{"horizontal_flip": true, "color_jitter": 0.4, "optimizer": "muon", "nesterov": true, "epochs": 12.0, "lr_schedule": "wsd_sqrt", "decay_fraction": 0.2, "weight_decay": 0.4}
Rows from block 4 of a small self-supervised image encoder, named by matrix and row number. Rows with one number belong to one channel. Each number is 128 + 32 x the weight over its row's rms, rounded and kept within 0 to 255. All counts start at 0.
After each channel's rows are labels from the 100 images, of 14848, where the channel reaches its highest value: "peak on" is the class under the peak. Only what is clearly more common there than usual is listed. The data: Sentinel-2 satellite tiles (TerraMesh). In brackets: how many of the 100.
# convs0: first 3x3 conv (model.blocks.4.convs.0.weight, 80x80x3x3, each kernel summed), inputs 0-79
# convs1: second 3x3 conv (model.blocks.4.convs.1.weight, 80x80x3x3, transposed, each kernel summed), outputs 0-79

convs0.53 [142 115  96 155 101 179  67 128 154 118 121 130 135  61 123 152 169 124  94 143 126 124 121 147 118  62 105 129 118 128 170 178 119 129 155 122 159 169 125 103 139 107 135 143 154 120 155 133  93  90 139 113 106 150 140 105  55  40  91 173 149  85 119 223 125 150 110 135 154  89  94 172  88 149  61 114 144  94 118 146]
convs1.53 [ 97 125 140 119 133  68  46 142 107 114 114 104 141 186 119  98 134 141 182  72 140 108 127 153 130 119 105 126 102  73 116 122 118 133 132 100  85 107  89 133 139 166 106 180 161 149 104 166 146 101 128  61 124 105 125 126 113 149 177 138 152 135  54 148  44 133 127 140 145 114 150  85 156  95  85 109 114 114  90  40]
peak on: clouds (31)

convs0.7 [ 65  56 110 119 105 111  91 145 132 144 102  73 108 109  79 138  79 140 102 123 106  53  40 109  89 187 166  74 149 110  70  70 119 112 117 159 122  86 138  87 150  93 129 130 127  70 105 116 107 116 121 137 148 109 135 117 124  78 120 125 116 153  88 140 136 106 107 118 127  96  94 136  74 165 126 120 118  85  99 143]
convs1.7 [121 222 145 142 164 143 179 175 140 148 112 183 104 130 158  77  96 137 170 113 141 198 133 141 128 120 120 142 101 144 137 135 118 115 123 150 146 128  95 112  90 148 113 128 109 120 189 152 134 128  61  97 112 132 166 142  54 120 183 120 128 162 118 171 105 114  87 155 139 136 135  85  56 144  91 171 169 155 157  74]
peak on: snow or ice (84)

convs0.25 [114 128 141 190  89  97 158 134  65 184 142 156 133 110 157  65 102 123 156 155 129 118 181 100 174  87 116 136  93  84 124  89 106 143 177 141  92 145 114  89  89 103  62  87  96  62 134 136 130  89  86 168 143  89 116  85 123 128 149 141  78 164 104  81  97 110 150  82 108 115 130 132 175 101  87 148 114 111 113 121]
convs1.25 [140  88  81 154  95 146 126 127 139 103 114 128 181 163 173 154  92  70 106 124  89 156 151 153 119 254 143 119 103 144 116  81 160 112 149 144 131 176 129  92 136 131 115 113  95 144 115  79 157  93 141 121  96 115  79 147 168  93  79 138 119 155 118 133 115  75  97 165 145 122 174 203 150  93 125  92 143 136  99 128]
peak on: trees (46)

convs0.56 [137 110 154 127 124 143 112  98 105 199 144 190 107 141 113 111 148 108 130 148 131 110 122 159 134  89  93 181 120  98 106 133 141  95 130 120  67 127  96 132 135 134 217  22  95 120 152  87 124 117 147  96 117 116 110  76 113  84 106 113  72 192  96 132  65 161  95  85  82 142 118  91  99 110 123 143 144 121 132 158]
convs1.56 [146  91 104 103 105 136 131 100 113 129 104 143 131  97 169 153 115 142  93 134  74 166 158 137 139 150 147 149 109 103  80 173 126 159 109 161 128 107 167 130 111 125 136 106 195 119 130 180  93 128 168 125 161 121 125 206 141 144  26 102 166 121 148 150 123  56 160 100 204 123 116 188 102 133 168 132  65 142 113 142]
peak on: clouds (43)

convs0.58 [ 93 112 170 157 194 165 163 113 151 153 117 103 132 127 141 156 140 118 115 150  83 141 110 143 130 120 178  84 167 137 152 132 190  94 100 129 140 138 131 132 171 111 117 100 166 115 150 142  84 199 108  85 192 148 111  83 159  29  57 110 148 173 114 137 140 152 138 121  84 144 122 102 158 179 118 133 124  84 126 169]
convs1.58 [ 88 144 176 105  91 114  79 120 152 140  76 128 116  65 150 134  88  69 102 142 170 128 121 104  99  96  94 156  67 142  91 127 113  91 139 130  85 104 115 147 113 162 109 129 124  83 122 128 107  47 103 112  82 113  98 207 111 188 142 146 113 141 109  92 129 107  77 124 136 136 109 125 111 161 127 198 105 179 177 130]
peak on: snow or ice (96)

convs0.70 [ 49  78 129 154 105 145  30 152 143  82 131  99 124 112 121 135 131 159 110 108 120 144 132  92 129 145 167 208 146 126 104 114 125 170  78 142 121 109 137  83 154  78 114 124 143  95 115 101 145  55 134 154 140 145 139 177 123  54 140 103  68 138 113 122 108 176  96 185 109  90  85 130 114 151 114 114 136 144 104 103]
convs1.70 [157 156 157 175 157 209 160 142  83 158 166  75  73 107 123 125 116 117 154 114 135  90 155 135 150 122 120  95  97  67 116 106 153  96 165 104 139 119 139 114 136 194 135  89 143 116  92  81 100 125 153 154 120  48 140  84 146 142 139 141 152 128  34 114 149  78 107  67 121 122 137 108 126 119 162 176 115 109 104 141]
peak on: snow or ice (94)

convs0.57 [131 124 101 203 127 160 130  98 119 127 153 222 133 106 220  98 110 121 117 124 109 103 171 147 176 123  93 150 113 118 128 160 158 109 191 153 124 165 105 149 142  83 131 116 132  85 157 120  94 162 107 125  90 144 133 138  99  52 130 156 105  93 125 110 119 167 127 169 137 131 103 227 175  99 132 137 135 117 109 115]
convs1.57 [158 182 113 158 101 131  83  81  85 150  99 115 179 150  95 125 160  62 174 138 175 172 114 116 173 141 141  95 132 151 145 151 170 115 104 117 138 130  99 119 119 117  87 120 139 154  84 146 121 159 148  65 118 106  94 154 169 191 136 104  97 102 108  90 121 120  90 104 169 188 186  69 107  77 123  76 128 105 120 154]
peak on: water (29)

convs0.28 [107 128  83  91  84 154 156  77 102 190 155 144 110 126 125 154 146 109  87 167 209 100 172 233 130  55  80 111 118 132 138 138 133 152 111 136 101 118 115 170 115 112 178 141 136 166 116  95 100 126 141 103 105 165 106  84 141 147  69 146 129 124  94 187 144 157 139 117 153 136 107 121 154 125 188 119 126 118 135  85]
convs1.28 [101 154 166 173 106 142 148 105 159 106  93 127  97 117 139 162 147 157 161 147  88 147 150 130 171 216 146 106 116 187 139 135 123  97  91 127  85 122 149 108  61  91  95 136 119  79 142 103  72 165  41  90 133 149 137 175 155 145 116 139  96  73 116 137 109 159 143 154 103 103  77 132  75 117 129 124 137  74 114 168]
peak on: snow or ice (76)

convs0.18 [117  64 138 172 100 148 109 131 157  95 103 123  96 106 127 126 140 105 191 106  76  69  67 102  64 212 108 184  94 151 126 136 107 133 152  94  64 159 169 103 141  98 118 130 133 126 136  93 141 157 134 119 102 187 115 139 110  79 133  63 114 164 118  82 141  94 141 155 118 111 116  92 174 126 118 149 119 123  79 113]
convs1.18 [122 144  59 153 100 160 147 150  87 108 110 120 120 105 210 106 117  89 144 157 108 138 163 157 182  98 155 135 110  90 127 137 153  86 143 138 161 153 125  85 169 138 163  91 106 111  99  86 203 114 118 154  88  64 133 131 196 140 185 168 158 127  66 152  87 109 128 105  92  98 123 145 142 109 160 135 122  74 127 104]
peak on: snow or ice (68)

convs0.76 [126 135 106  82  88 130 154 122 121  97 131 140 122  80 105 255 144 116 105 111 166 129 131 169 140  93  87 192  96 102  93 161 117 118 145 104 103  87  90 199 118 115 149 135 104 114 155  43 111  98 154 134  98 117 127 124 129 127 108 160 148 117  99 122 152 146 148  90 147 152 111 121 109  80 107  67  79 103 140 103]
convs1.76 [111 122 118  63 144 116 117  80 184  85 155  86 142  86 126  64 159 125 125 174 122 150 158 146 107 106 103 115 126 126 169 163  82  91 118 141 117 104 107 123 132  35 106 144 165 106  67 129 184 116  67 179 143 162 129  94 124  99  81 153 113 116 123 140 172 124 144 149  61 128 111 134 107 123 133 102  70 183 122 129]
peak on: snow or ice (91)

convs0.5 [118  96  92 131 129 138  78 130 121 189 107 124 140 179  45  66 127 156 149  87 103 165 141 134 159 113 183  89 112 111  88 107 131  80 153 122  84 103 164 126 149  99  74 112 116 166 117 115  68  81  75 149 143 116 143 142  99  46 130 168 142 155 140 103 111 134 157 122 177 105  98  98  80  81 100 121 146 142 116 125]
convs1.5 [123 143 139 131 156 101 159 131 117 118 156 218 149 107 194 168  85 143  80 140 150 180 143 104  74 148 132 143 116 173 122 104 126 162 142 111 140 189 160 101 107  71 137 194 120 138 172 133 141 110  72 144 140 128  71 183  44 111 129 126 105 158 198 135 167 103 128 127 100 133 139 131  88 128 173 137 133 137 132 121]
peak on: snow or ice (88)

convs0.19 [117  89  91 114 137 137  92  89 130 148 115 195 121 138 142 255 169 130  89  92 194 114 111 158 107  97 141 114 168 120 143 130 158 123 154 172 118 136 150 128 146 110 128  70 160 101 162  98  59 126 163  98 105 150 147 123 100  94 121 115 140 137 124 164 141  58 115 120 179 102 129 103 127 143 154 121 104 130  70 105]
convs1.19 [123 152 106 106 151 149  32 148  64 119 122 114 152 151 125 113 155 151 153 125 110 129 109 146 165  86 121 159 110  97 119 148 134 152  91 126  74  91  95 108 174 156 106 138 176 153  90 159 100  98 148  79 187  62 153 176 122 129 113 119 200 107  99 176  62 134 145 149 154  97 123  87 134 109  97 104 110 113 173  91]
peak on: clouds (39); snow or ice (35)

convs0.45 [109 114 128  99 101 119 130 151 115 137 133 188 146 119  94 225 117 122 125  51 124 102  93 149 125 111 105 129 182 129 109 135  82 109 147 115  70 121 143  92 182 123 182  78  86  89 101 106 161  79 106 125 113 148 120 129 143 128 119 169  70 159 100 129 220 155 114  67 110  98  96 136 119 115 148 116 112 118 109  86]
convs1.45 [135 130 153 110 133 132 151 126 150 110 165 125  84 105 115 126 174 142 153 150 125 156 124 123 155 184 115 118 164 165 135  90 147  95 122 173 125  79  81 142  89 129 118 156 196 122 146 130 117 186 111 147 128 157 146 175  77  79 174 147 138 109 136 217 153 135 201 156  85 112  61 146  96 138 114  42  99 126 108 138]
peak on: snow or ice (82)

convs0.77 [164 119 116 157 121 105 120 133 112 133  97 150 115 139 109  99 132 146 165 156 180 152 174 137 214  42 121 127 105 127 159 106 136 165 126 141  81 184 126 156 165 132  89 100 142 140 123 165 123 143 202  91 151 120 102  83  73  85 137 160 166 114 141 113 184 196 124 104 178 147 115 189 115 162 142 134 137 126 115 178]
convs1.77 [109  95 137 110 157 123 131  99 178 114 161 116 131 148 179 105 146  80  81  93 123 136 112 178 148 160 137 160 114 109 108 141 135  83 160 165 138  52  85 161 137 120  66 124 138 135 124  90  73 130 167  91 161 139 119 136 167 113 141 107  79 149 176  79 181 105  83 112 154 162 129  92 209  97  66 136 151  94 148 145]
peak on: snow or ice (84)

convs0.51 [137 100 127  96 110 113 142 104  93 135  70 156  94 177 121 163 130  65 114  45 183 117  95 124 117 139 102 185 113  90 121 142 101 130 115 112 195  92 135 136 127  64 162  95 133 123  64 144 106 126 109 165 131 168 143 150 104  79 135  95 205 129 146 156 178 138 129 128 135 117  86 166  97  87 158 113 143  93  79 134]
convs1.51 [169 151 118 167 175 110 118 141 145 108 118 162  58 158 128 144 112 175 123  74 176 171  99 130 109 120  82  83 121 152  96 105  86 147 148 121 120 135  98 134  75 146 132 146 113 133 185 180 137 109 120  80  78 129 173  63  55 129 104 129  88 108 120 133 129 154 153 132 151 100 111  83 107 141 120  99 126 117 125  24]
peak on: snow or ice (70)

convs0.66 [142  56 105 132 112  92  89  86  88 127 137 170 112 128 165 130 146 170 118 123  79  95  96 134 190  32 132  89  89 136 147 136 170 154 149 117 172 148 109 129 124  91 112 143 159  83 140  55 132 160 157 129 128 113 118  69  87  86 122 103 149 121  80  60 135 157 127 148 111 140  86 178 116  86 119 113 104 120 106 130]
convs1.66 [124 153 141 175 129 173  92  81 147  97 141  61 166 119 122 155 102  88  69 122 156 146 105  80 163 120 137 130 112 128  96 136 138 124 170 111  86  83 164  94 134  91  95  84 147 135  94 134 121 139 136 164 132  41  80 158 160 162 128 157 123 150 137 117 165 131 181 118 173  90 203 128 192 120 115 100 100  90 124 167]
peak on: trees (42)

convs0.38 [138 120 115 155  59 183 122 131  90 134 125 107 109 196 112  99 156 137 111 108 121 128  92 148 144  62 187  76 167 113 171  91 118 105 183 178 111 161 133 122 177  98 156 155 159 116 102 233 101 132 110  77 141 136 123  57 136 120 123 138 177 129 123 127 110 161  82 161 127 158 131 119 149 145 152 106 121 107 146 155]
convs1.38 [ 79 177 173 125 164 107  80 115 155 122 131 187 102  88 148 131 126 163  84 128 102 143 125 118 127 121  78 109  86 136 158 110 170 166 106 105 140 162 182  75 200 181  96 139 146  96 127 111  75 107 116 159 159 170 161 160 141 128 111 118 132  85 184  70 156 162 109 105 130 140  86 130 140 114 110 175 107 185 130 177]
peak on: snow or ice (88)

convs0.21 [ 87  84 130  83 104 177 152 134 108 166 156 129 110  82 113 134 125  93 140 118 148 160 162 183 152 125 140 137 133 102  93 126 112 124  88 129 101 127 146 255 137 130 104 124 118 175 138  97  73  73 200 110 111 114 115 119  72 124 129 158 111 175  95 108 121  80 107 142 183 161 105 134  97 118 170 127 164 134 128  92]
convs1.21 [157 103 133 132 173 112 179 164 184 135  98 123  69 117 150 108 187 168 108 160 132 109 141 124 118 172 184 173 111 152 165 109  73  89 146 122 136 161 151 146 106  94 138 122  99 140 183 124  81 107 173 112 103 148 153  72 126 212 163 151  82 127 160 120  99 145 128 202 103  97  94  88 140 115  81 155 125 136 114 135]
peak on: trees (42)

convs0.1 [159 112 114 163 121 115  67  88 119 102 131 156 119 114 154 182  79 145 112  87 113 172 114  90 147 174 134 127 170  95  80 106 142  84 174 105  53  40 143  74 147 105 143 113 122 120 164  87  80 156 152 123 141 146 129 135 144 106  87 116 161  77 110  89 142 106 139 108  99 100 126 128 108  75 110 122  57 117 113  88]
convs1.1 [ 97 178  92 133 126 108 157 112 125 157  91 139 130 123 110  87 158 149  99 178 182 152 187  91 137 115 124  96  98 139 146 119 129 162  80  93 169 159 166  91 108  53  69 126 166  91 151 163 136 176  76 132  97 126  96 155  88  74 117 112 129 106 155 108 133 197 124 117 117  66 167  96 122 159 148  80 121 170 112 131]
peak on: snow or ice (87)

convs0.22 [124 107 121 112 126 191 157 147 125  78  85  81 129  82 101  71 106 144 138 123 112 140 139  95 132 120 146 120  73 136 122 150 141 201 116 147 209 125 109 121 123  89  75 112 131 143 139 173 151 146 151 114 145 176 121 108  95 106 121 120 126  73 137  76 118 170 126 180 139  96 133 215  64 113  68 133 126  77  98 131]
convs1.22 [ 52 112  96 148  97  79  46 111 110  87  86 128 160 127 134 103  92 164 112 169 190 164  91 108  83  90 106 138 137 131 136 142 124  80 106 143  87 112  93 111 144 168 107 166 171 116 109 122  90 109 144 126 119  84 117 160 114 161 109 124 153 180  68 167 110 120 149 125 139  94 145 120 156 103  95 129 103 113 149  35]
peak on: clouds (29)

convs0.64 [114 148 122 107 146  88 100  56 100 218 129 135 137 160 113 255 144 157 125 138 143 114 127 116 113 112 130 165 198 119  83 101 125 110 135 132 149 109 112  95 132 108 183 130  89 130 111 104  88 167 107  77 151 122 136 161  95  93 107 104 127 111 162 146 177 122  76 104 156  83 127 110 119 127 126 125 103 108  95 144]
convs1.64 [105 122 114 145 201  80  44 105  94  87  88 139 100 120 142  99 105 151 150 102 192 105 103 187  95 122 103 104 121  61 138 161 144 151 138 102 145  78 119 182 128 191 147 135 195 108 125 132  96 145 149 162 135 166 172 132  82 164  79 113 161 128 107 123 135 154 103 119 127  63 103 151  92 133 146 137 121 111 134 101]
peak on: snow or ice (67)

convs0.43 [140 118 141 167 147  98  88 134 142 104  88 124 111 178  78 188  85 135 131 112  86 141  90 130 127  67 166  57 204 112 112 122 155  62 125 164 106 108 108 105 179 129 127  95 148  98 136 135  87 125  98 100 136 102 119  99 137 151 129 129 149 132  82 166 181 177  81  88  84 140 100 146 129 109 108  86 108 101 172  74]
convs1.43 [ 89 125 168 104 127 112  83 129 107 109 100 117  99 127 114 163 182 167 148 115 167  90 103  90 129 170 121 113 109 125 159  96 152 100  77  94 110 146 145 156 126 111 131 131 173  96 131 128 116 192 103 186 209 121 139 177 144 130 108  98 126 162 183 111 112 217 154 114  90  83 147 154 141 191  93 137 106 139 163 185]
peak on: snow or ice (90)

convs0.62 [123 109  81 122 125 110 122 138 110 104 119 109 135 107 183 146 117 149 119 158 161 110 138 148 113  79 119 163 128 111 132 131  95 159  88 109 194 133 128 177  96 120 122  88 130  75 144 202 132 155 142  75 138 119 115 127  89  63 114 164 121 110 118 158 146  91  42 192 132  97 151 154 151 185 168 109 221 111 102 154]
convs1.62 [134 114 135 150 154 132  96 161  85 138 128  97 101 112  95  97 117 103 195 139 113  91 141 167 151 147  92 127 133 113 122 133 185  77 131 104  80 133 127 162 137 198 112 117 160 136 106 161 193 103 140 210 135 131 156 122 206 199 153  77 111  93  95 171 107  76 127 104 151 144 113 186 116 132 107 106 137 159 164 146]
peak on: snow or ice (80)

convs0.49 [127 117 132 123 136 149 124 101 107 122  92 144  98 152 143 171 108 125 106 121  73  85  68 118 195 123 132 137 135  89  86 114  96 148 172  96 164  66  76 176  97  46 125  97 116  91 108 107  84 102 147 119 179 135 120 165 104 123  56 122 137 138 130  90 106  82  72 200 111  67 110 139 124 127 142 117 119 150 118 155]
convs1.49 [179 112  67 122 122 138 105 128  46 119 124  71 132 105  89 111 117 159 148 159 139 149 204 119 157 148 133 125 131 132  79 148 167 104 115 173 151 137 147 110 152 138 124 116  98 177 130 121 148 132 142 171  66 129 104 105  88 199 115 127 115  77 111 181 102 123 114 106  95 157 108 118 118  75  93  75  99 100 121  45]
peak on: snow or ice (35); clouds (25)