A small self-supervised image encoder, trained from scratch: 3.5M parameters, muon at rate 0.0045.
Rows from block 3 of a small self-supervised image encoder, named by matrix and row number. Rows with one number belong to one channel. Each number is 128 + 32 x the weight over its row's rms, rounded and kept within 0 to 255. All counts start at 0. Numbers have three digits each. After the name is the row's rms in percent of the matrix's.
After each channel's rows are labels from the 100 images, of 14848, where the channel reaches its highest value: "lies over" is the class under the peak; "patch colour" is the nearest of a few named colours to the mean colour under the peak. Only what is clearly more common there than usual is listed. The data: Sentinel-2 satellite tiles (TerraMesh).
# convs0: first 3x3 conv, stride 2 (model.blocks.3.convs.0.weight, 80x48x3x3, each kernel summed), inputs 0-47
# convs1: second 3x3 conv (model.blocks.3.convs.1.weight, 80x80x3x3, transposed, each kernel summed), outputs 0-79

convs0.66 082:150110112153163141115125151103091114150212099100109123111121118110112164131125175049131170211072141126126128137150096105211113136108109131142102
convs1.66 087:160092113103050137130139151144127128118152146161144165085149073128171087160154118160121132147111171173136104111202159123164045103095126177159106133133157153120158100110157106082146124173150081136134076086134138103172147155115085148054082117
lies over: trees
patch colour: black

convs0.65 107:119084127102149069138137179116110140105135113156099113137128162117132133107097094118115142165162145128062107128090094162200152089181142145228125
convs1.65 103:114147178124168091089121137115133141050180110112079133119135107087125136084155106127121114127093143082121107058155158081177186143110158050138120116153132130133131154194103133154158157155120055164185108101104126186124096140122152138122120186
lies over: snow or ice
patch colour: white; pink

convs0.77 135:109155164092199124099126174126223138116075100134108123122134094133138116086122114143124134144079146127131102128090222144118106106185104099151118
convs1.77 088:112093150143171106104169183131177125061120116111176142160151153104123117106158123114102114130103189116105147109127171122105158104113117073054207075109126137178155149155162174147142101111121068132122133163160124114144161155151157143139145224
lies over: snow or ice
patch colour: white

convs0.43 100:176104115132122066190120116106159103154095179151129141146121130115154209090148107071127100107119129135135091099129109220133159160089110131114161
convs1.43 136:103150115187062152141083143125072076184134113130126072123054126130113110079166137101146145113114152150077134130177108133114070167168084120091123092131112120132131109149176132122127086086111124176115141121146134169112205083110151192114179134
lies over: trees
patch colour: black

convs0.54 126:103093120153176128096104174134138075137123086162101153131101084096090100106133166151126175162128135128115131138116112075213129120183134112212148
convs1.54 130:175113180135139125132107134127170093095117130101151151140136086126133128101157137124129131153116185101148153110169199095205067129065164097099175137140138216153117105149131097111149140119142068126195164120126124074136158167151097104158121190
lies over: snow or ice
patch colour: white

convs0.33 106:113128102093134138098082128105124103126112133110130110123115171121148075109089095121109134153140084101125092100120146132139255115129116119091085
convs1.33 109:084139086125143108044140075120087124098093099152095118128098130134102121136127126045098082122129166124129113140119085128152211058111131091161110163097089108132102113139159159082106179116077132117090128081105055121086137120125158117098156098
lies over: snow or ice; clouds
patch colour: white

convs0.4 120:148170129133137105147162091253141151125206105090120101145137183139067155131124110106127110111146122144153094160143159133136090150120126096155150
convs1.4 104:134086108115127088186167194118140140109116171135146172086170140135112129149101191170119158121100050133146138142099143198158071132130159107151092085087159166109095124191076138134188072140115145133127153119141112111152100168111150111129087080
lies over: snow or ice
patch colour: black

convs0.64 093:106141144111084096135143085102217114099153087138179126130136060102115137125130128125208156109125100108176111111141120122148173088136205104113126
convs1.64 121:167136181137120177135133101127190087088090115170146121162149104066138113129089127123099080134063188141150131153139130120113165099142105103087150150116120211127100144118189136164140157128115107165053133089109164046152150096120093112126156148
lies over: snow or ice
patch colour: white; pink

convs0.18 085:175125078107092090191153142126097105127135076137141138138108126098107142107163066166091125196161104120155090125124085176129185100150118134073093
convs1.18 114:063139038197079148126087106090148130115093159142121123143135135137132136130128116152129080112089140171139107129128146128120159129163086089068075119144157165100079158147180193137115142087089100162118133084084118132096192077170135148161149137
lies over: snow or ice
patch colour: grey

convs0.21 076:111159140135129123170162185119139128101141064112176145131125149100125120158112129147096184133116141105194043073102111079113138053124158125103140
convs1.21 095:150173169168173110148123129126135107100135103086089139164123084065127143175132132162119085112079198098104088138165169169122195102120124080094134140140130195126125122162097167198123122137060072111100112096125120104115118131137150102137145198
lies over: snow or ice
patch colour: pink

convs0.60 070:126165174141187034147108131084166121167100131108150101130146182156131102130099124123154098090133105162107066127141134176092124133061102153105111
convs1.60 061:065153119111113125146173145088109103125148149109098042121103090119149103157149140073105142082163072085141115157110144090102163141102090137091099140085118109090107097064076116163100101145129052061140091184108113104122130148157131121183132124
lies over: snow or ice
patch colour: white; pink

convs0.17 092:101088135164101109103160112110195098119116054178091126142150087075131164138118164100122111109120099137162131150133224090161093122171132137118117
convs1.17 078:163100122140152143122192179142149143139111087125177113132121121092165132101135065114101154166098104155097073114103141087139129126143118191152154168130084187163142132109114107108197161063150100084098197161105118091168082173103079112144111131
lies over: snow or ice
patch colour: white; pink

convs0.24 117:105142124099137109104196129085142093165163104125122145150111127164168150173095064178136181123122131139103054165143122139101093102129076197111138
convs1.24 089:087108116166162083123166126159109119082181136131098099186070158126117137167063146104099084068120150118147120097087067101097130081099137113117181091121095045152103120104144143198136129126126143176135110096150106135075164104115168117155114115
lies over: snow or ice
patch colour: white; pink

convs0.15 115:127146102131161164114113175128127132111157066116145116121093134156148088116139120166128124117201115098164055156091190082109111104114214144109096
convs1.15 111:177098182100187153160095132195055136075074127110099124146150088105132098138125115066108129123111185151133143124179084139120197131059125099176085094120119160132125146151160148153116113083118115135080093114121090098097125170096117139139150163
lies over: snow or ice
patch colour: white

convs0.51 073:127113143176113079143085150163132087141131164106157090114167094150097112120101116170164099096128110176095045123147141159121130137125063112109209
convs1.51 081:119188113171150180121181111102159072125142162085075104125125130171157117139185140127115089125201108192114088154106138166163127112182133115075167138124179147180174096092102153175111107124154156113120138178149165156166142088156121153151146112
lies over: snow or ice
patch colour: grey

convs0.20 133:153219111207151113154146117167131145136179129124130111134121111129151170155195148141144128158116144139212110111157145068174115127126150092106122
convs1.20 120:107089122123096153186127119126133154165139148107145108130097087118102139152091117156140155166143099065132153136080131161162109073127128139136120037141151060104112170103145179155116063108102059085085162073119116111101177103096114121103066137
lies over: trees
patch colour: black

convs0.36 131:142207124165091190097141137143157178136176118049116086126107139157112148169129096158133100133150140114189113147134172123119057132118148106111103
convs1.36 103:133112142133140099184114136181155101129090129132152111171140097099162149165163104127072124170095156184146125062134064184176083115146152186148068094189156146159163107149157118128126137146150088099086139139056146104120143196108137111118129127
lies over: snow or ice
patch colour: white

convs0.29 078:090153128141094163108162140113073124121122061121099049145128144143093116163173131081143145120135086158131033128145171113132151118107076120135171
convs1.29 101:106155125097165120150127118151129108076120122114080148108088146129096160147143086135151100054193113117168154128132109126082130129045067140127144169100119092100078096075087053143072134129129152096111107128149158103122164129114138182163067086
lies over: snow or ice
patch colour: grey

convs0.25 123:128131098136094243112096142109094199113182133096133121157127113145159131111110144125140086193151122109174133114123159144111100104088094107111079
convs1.25 101:123087115098192144193079153103177111108093094172159109086166168115187157147152120074120158172092163118116165066101134119111115089146145201143125150122110167123141141161133131091182119088124156149153168145146102075135126135145054120096106129
lies over: snow or ice
patch colour: white

convs0.11 111:099176106115119130120110082131143139131110102153141098138116070089108158116120133121137096055162141122194111117093231141098101104181111118089088
convs1.11 081:116102121110171112202107156179152156153081087117155135100156135133118166159144127112074120199137138120093125098140182135149127108140111195145222166112149201090143148118141117089158119079123155113073165113120145100130097168157084087117109147
lies over: snow or ice
patch colour: white

convs0.19 099:121113144090157114223098156194142133104130114157140151114108207101118094129144099125120155126174154103102057107115111126104141085144068095118136
convs1.19 078:082133132193118120121177105141129124063128174149082059134099134097147147151078106129134079082116144096106118152145143157150214124077166070088129127162156133128102144142104146205141115171059140104070130120101120107126175091128134140143119102
lies over: snow or ice
patch colour: pink

convs0.26 091:111139181117109154129122159072133081166144109147153104130128205114136134100170073174082087101156137135149066148102130144095139097105135206157124
convs1.26 078:110143129143170091072144108150085195090093142088041096134163173094127135087131089094139112073111162111133069109126132081111192164093115098146056132083128132098124123175130153107110172130130110137100088128113133090093138096115085140175164136
lies over: snow or ice
patch colour: white

convs0.30 096:099153102148098161077143094171109186111130132119171136108137130193113127125089112153140072134128110171201122181110126143108098065091182112130090
convs1.30 085:144122145108172170192111190091112159123120113080142071115111163117097128145161094075076124168106134105116141103109137100120126102184143130129100203116155172081131196129176173143169124073140121146145182144112154055091147157122110131160103108
lies over: snow or ice
patch colour: pink; white

convs0.5 117:104096143166109139087113097094097095158101132105053158152137168143112105180127105162119057096138090124132083164128173134175172091148081117113090
convs1.5 097:165128130152095117049109097072100110128124134104135068171123165161088124141104095099136107121144130186106145141096106136112141056167152131122091146142122079111140105170130175107119132096106179056163120153160050118096113185147117104129132053
lies over: clouds
patch colour: pink; white

convs0.48 085:113133114118143120186180147070079109145189102149142113138092093115110101094132108157110107208192106133120052111171090155134138154144099131123146
convs1.48 087:149132158137126183166177083104181114136190128142133110138106144067137109179129109130185056094107154113135138102146084139096174183084109110093088161074153159086111120116147152175084129099076112172113150117136145106140148151157141148127200087
lies over: snow or ice
patch colour: grey

convs0.3 083:100116185189100093101120145167127148138110068087074111100162082111097144134144146128139152128087094148103038126110149147186101125141090150133162
convs1.3 086:156152159151107137139120084121129095146119123137081148129090115148136122123074103114112145068165092172144163179082163104043133142119083129141202176069138125127095091083066093081094132158121176120139137109192147173137116140137071124136089131
lies over: snow or ice
patch colour: grey

convs0.63 119:143131079090103196121099113122103112148133103162166101160109103172135101143128097194137113206156125107130081139100131077144162135115072128197117
convs1.63 105:116096148174181138046141081138167089111115110173119137129150178076144120095112128125156097142091154088090125097087171145168196131086148093167092137114173192111121145149125134107125180113115136146160097138103054112121090140134115144170181086
lies over: snow or ice
patch colour: white; pink

convs0.34 101:090127152123175142118173171074090140135117129126122103151080158149201115135120096204169132172126162087158100183072139125156122115164143128167114
convs1.34 122:109102132169130125075101147095130123135104136106104099144136091098151109092169125094130076065114160114114114099139125148125183143154115105108044151115082175173106120171157146124133094142140038103125125174103096132114140164097206098135187195
lies over: snow or ice
patch colour: white

convs0.53 132:142188116085155136201139072169121093142107091121141116124132142121140102100071081109126122102178120113139131126121089116113199109158079159203131
convs1.53 138:032117121114148095092097126147076121088056139092061114118120143135093135137113119103143113132102109105118113113127198133168176099145165049141159100133137104142130090185099158102128151131090137099074137100094132171116120116157189104099104074
lies over: snow or ice; clouds
patch colour: white

convs0.6 097:125207110089123171091164175094082100132132127149128081143106116169113158115128158104186142145068123155129123113129089059139110103096087097170094
convs1.6 078:155165144089152159166135089126185141151129065132105132055112144055185133089124137155129208138145117107107117087124150118138095152147123159159124151161090131131144087158122064158080143078117090169162198148136111101133068087135086126130129146
lies over: snow or ice
patch colour: grey

convs0.74 102:144107123163108160106102086078171117085140115125187126127173120144114140116137084098155155085113122115163040117131176083190149091165093099110106
convs1.74 100:127119161083148121073172086115168105126090144098148124161164137087099106102093114103084086124173090064092143118092133087102208112132142078099190209101140154124111107180142141154096145117106118069136138145113131128131100131130077131109162067
lies over: snow or ice
patch colour: grey

convs0.10 106:102152117108149131129140101153152141130097126126167152142100109125071102167199097102202150115119121131147112225150117124155135091150216133128100
convs1.10 079:175108127121100196132162169127090131111122144146215133176175065164153108129152177091100153173118146122098116097106080093134072135156138100113080183097092187095101141103124081203150122062128112133118138104089124133130120119102122108123115144
lies over: snow or ice
patch colour: white

convs0.39 080:126062109148136185087131097107172160124060074158103115151138144151139125161117127129103126153108153137171078063108184129124167094166072146155125
convs1.39 063:141085125127177102092193130106109096088151100110100140104135189084134193111124078142130021172093116112096094149071098095154110174153138124086140107132146131198135146091100110123101166133126127191104109141133131072153112126142098147092132115
lies over: snow or ice
patch colour: white; pink

convs0.61 112:164134107104085208129107099094139184153074126106130087113137120188112113157128144111168117134134088123157095131115187138148149055077082139116093
convs1.61 109:092131053053155085117090133124118122115127087118171177123158186105132156141136096078136107171161136096125143118128091146091096104158155135150121167194099137154144075099109125110144116092083179159105143150064129088080101101095086148133123062
lies over: snow or ice
patch colour: pink

convs0.68 080:078197163144119156138170142138093183138122091150141088151131154137082078105159150074087097089131123125095150068096117135123086070154116168147115
convs1.68 090:134197141117133106202058082137140174136123092045123128164125156121138135111117108127114140117151116116121177105137135165039136116136111130127099200130130062097104118071091131154179129104100155100120123138117108130083058146078102111153111102
lies over: snow or ice
patch colour: grey

convs0.14 106:128109125213143124166156109097093110112116126138138136137122105119130079095133155119118125194119159073098116146089111115248128101093133107120167
convs1.14 110:189102123151079105107147121096159132129112118086167138064177070078117103143188153146131085174118179135143113062155124074156097098089105131115092158120147145068152167129152147114148114150191084096141147135110106141090113122057122175124106102
lies over: trees
patch colour: black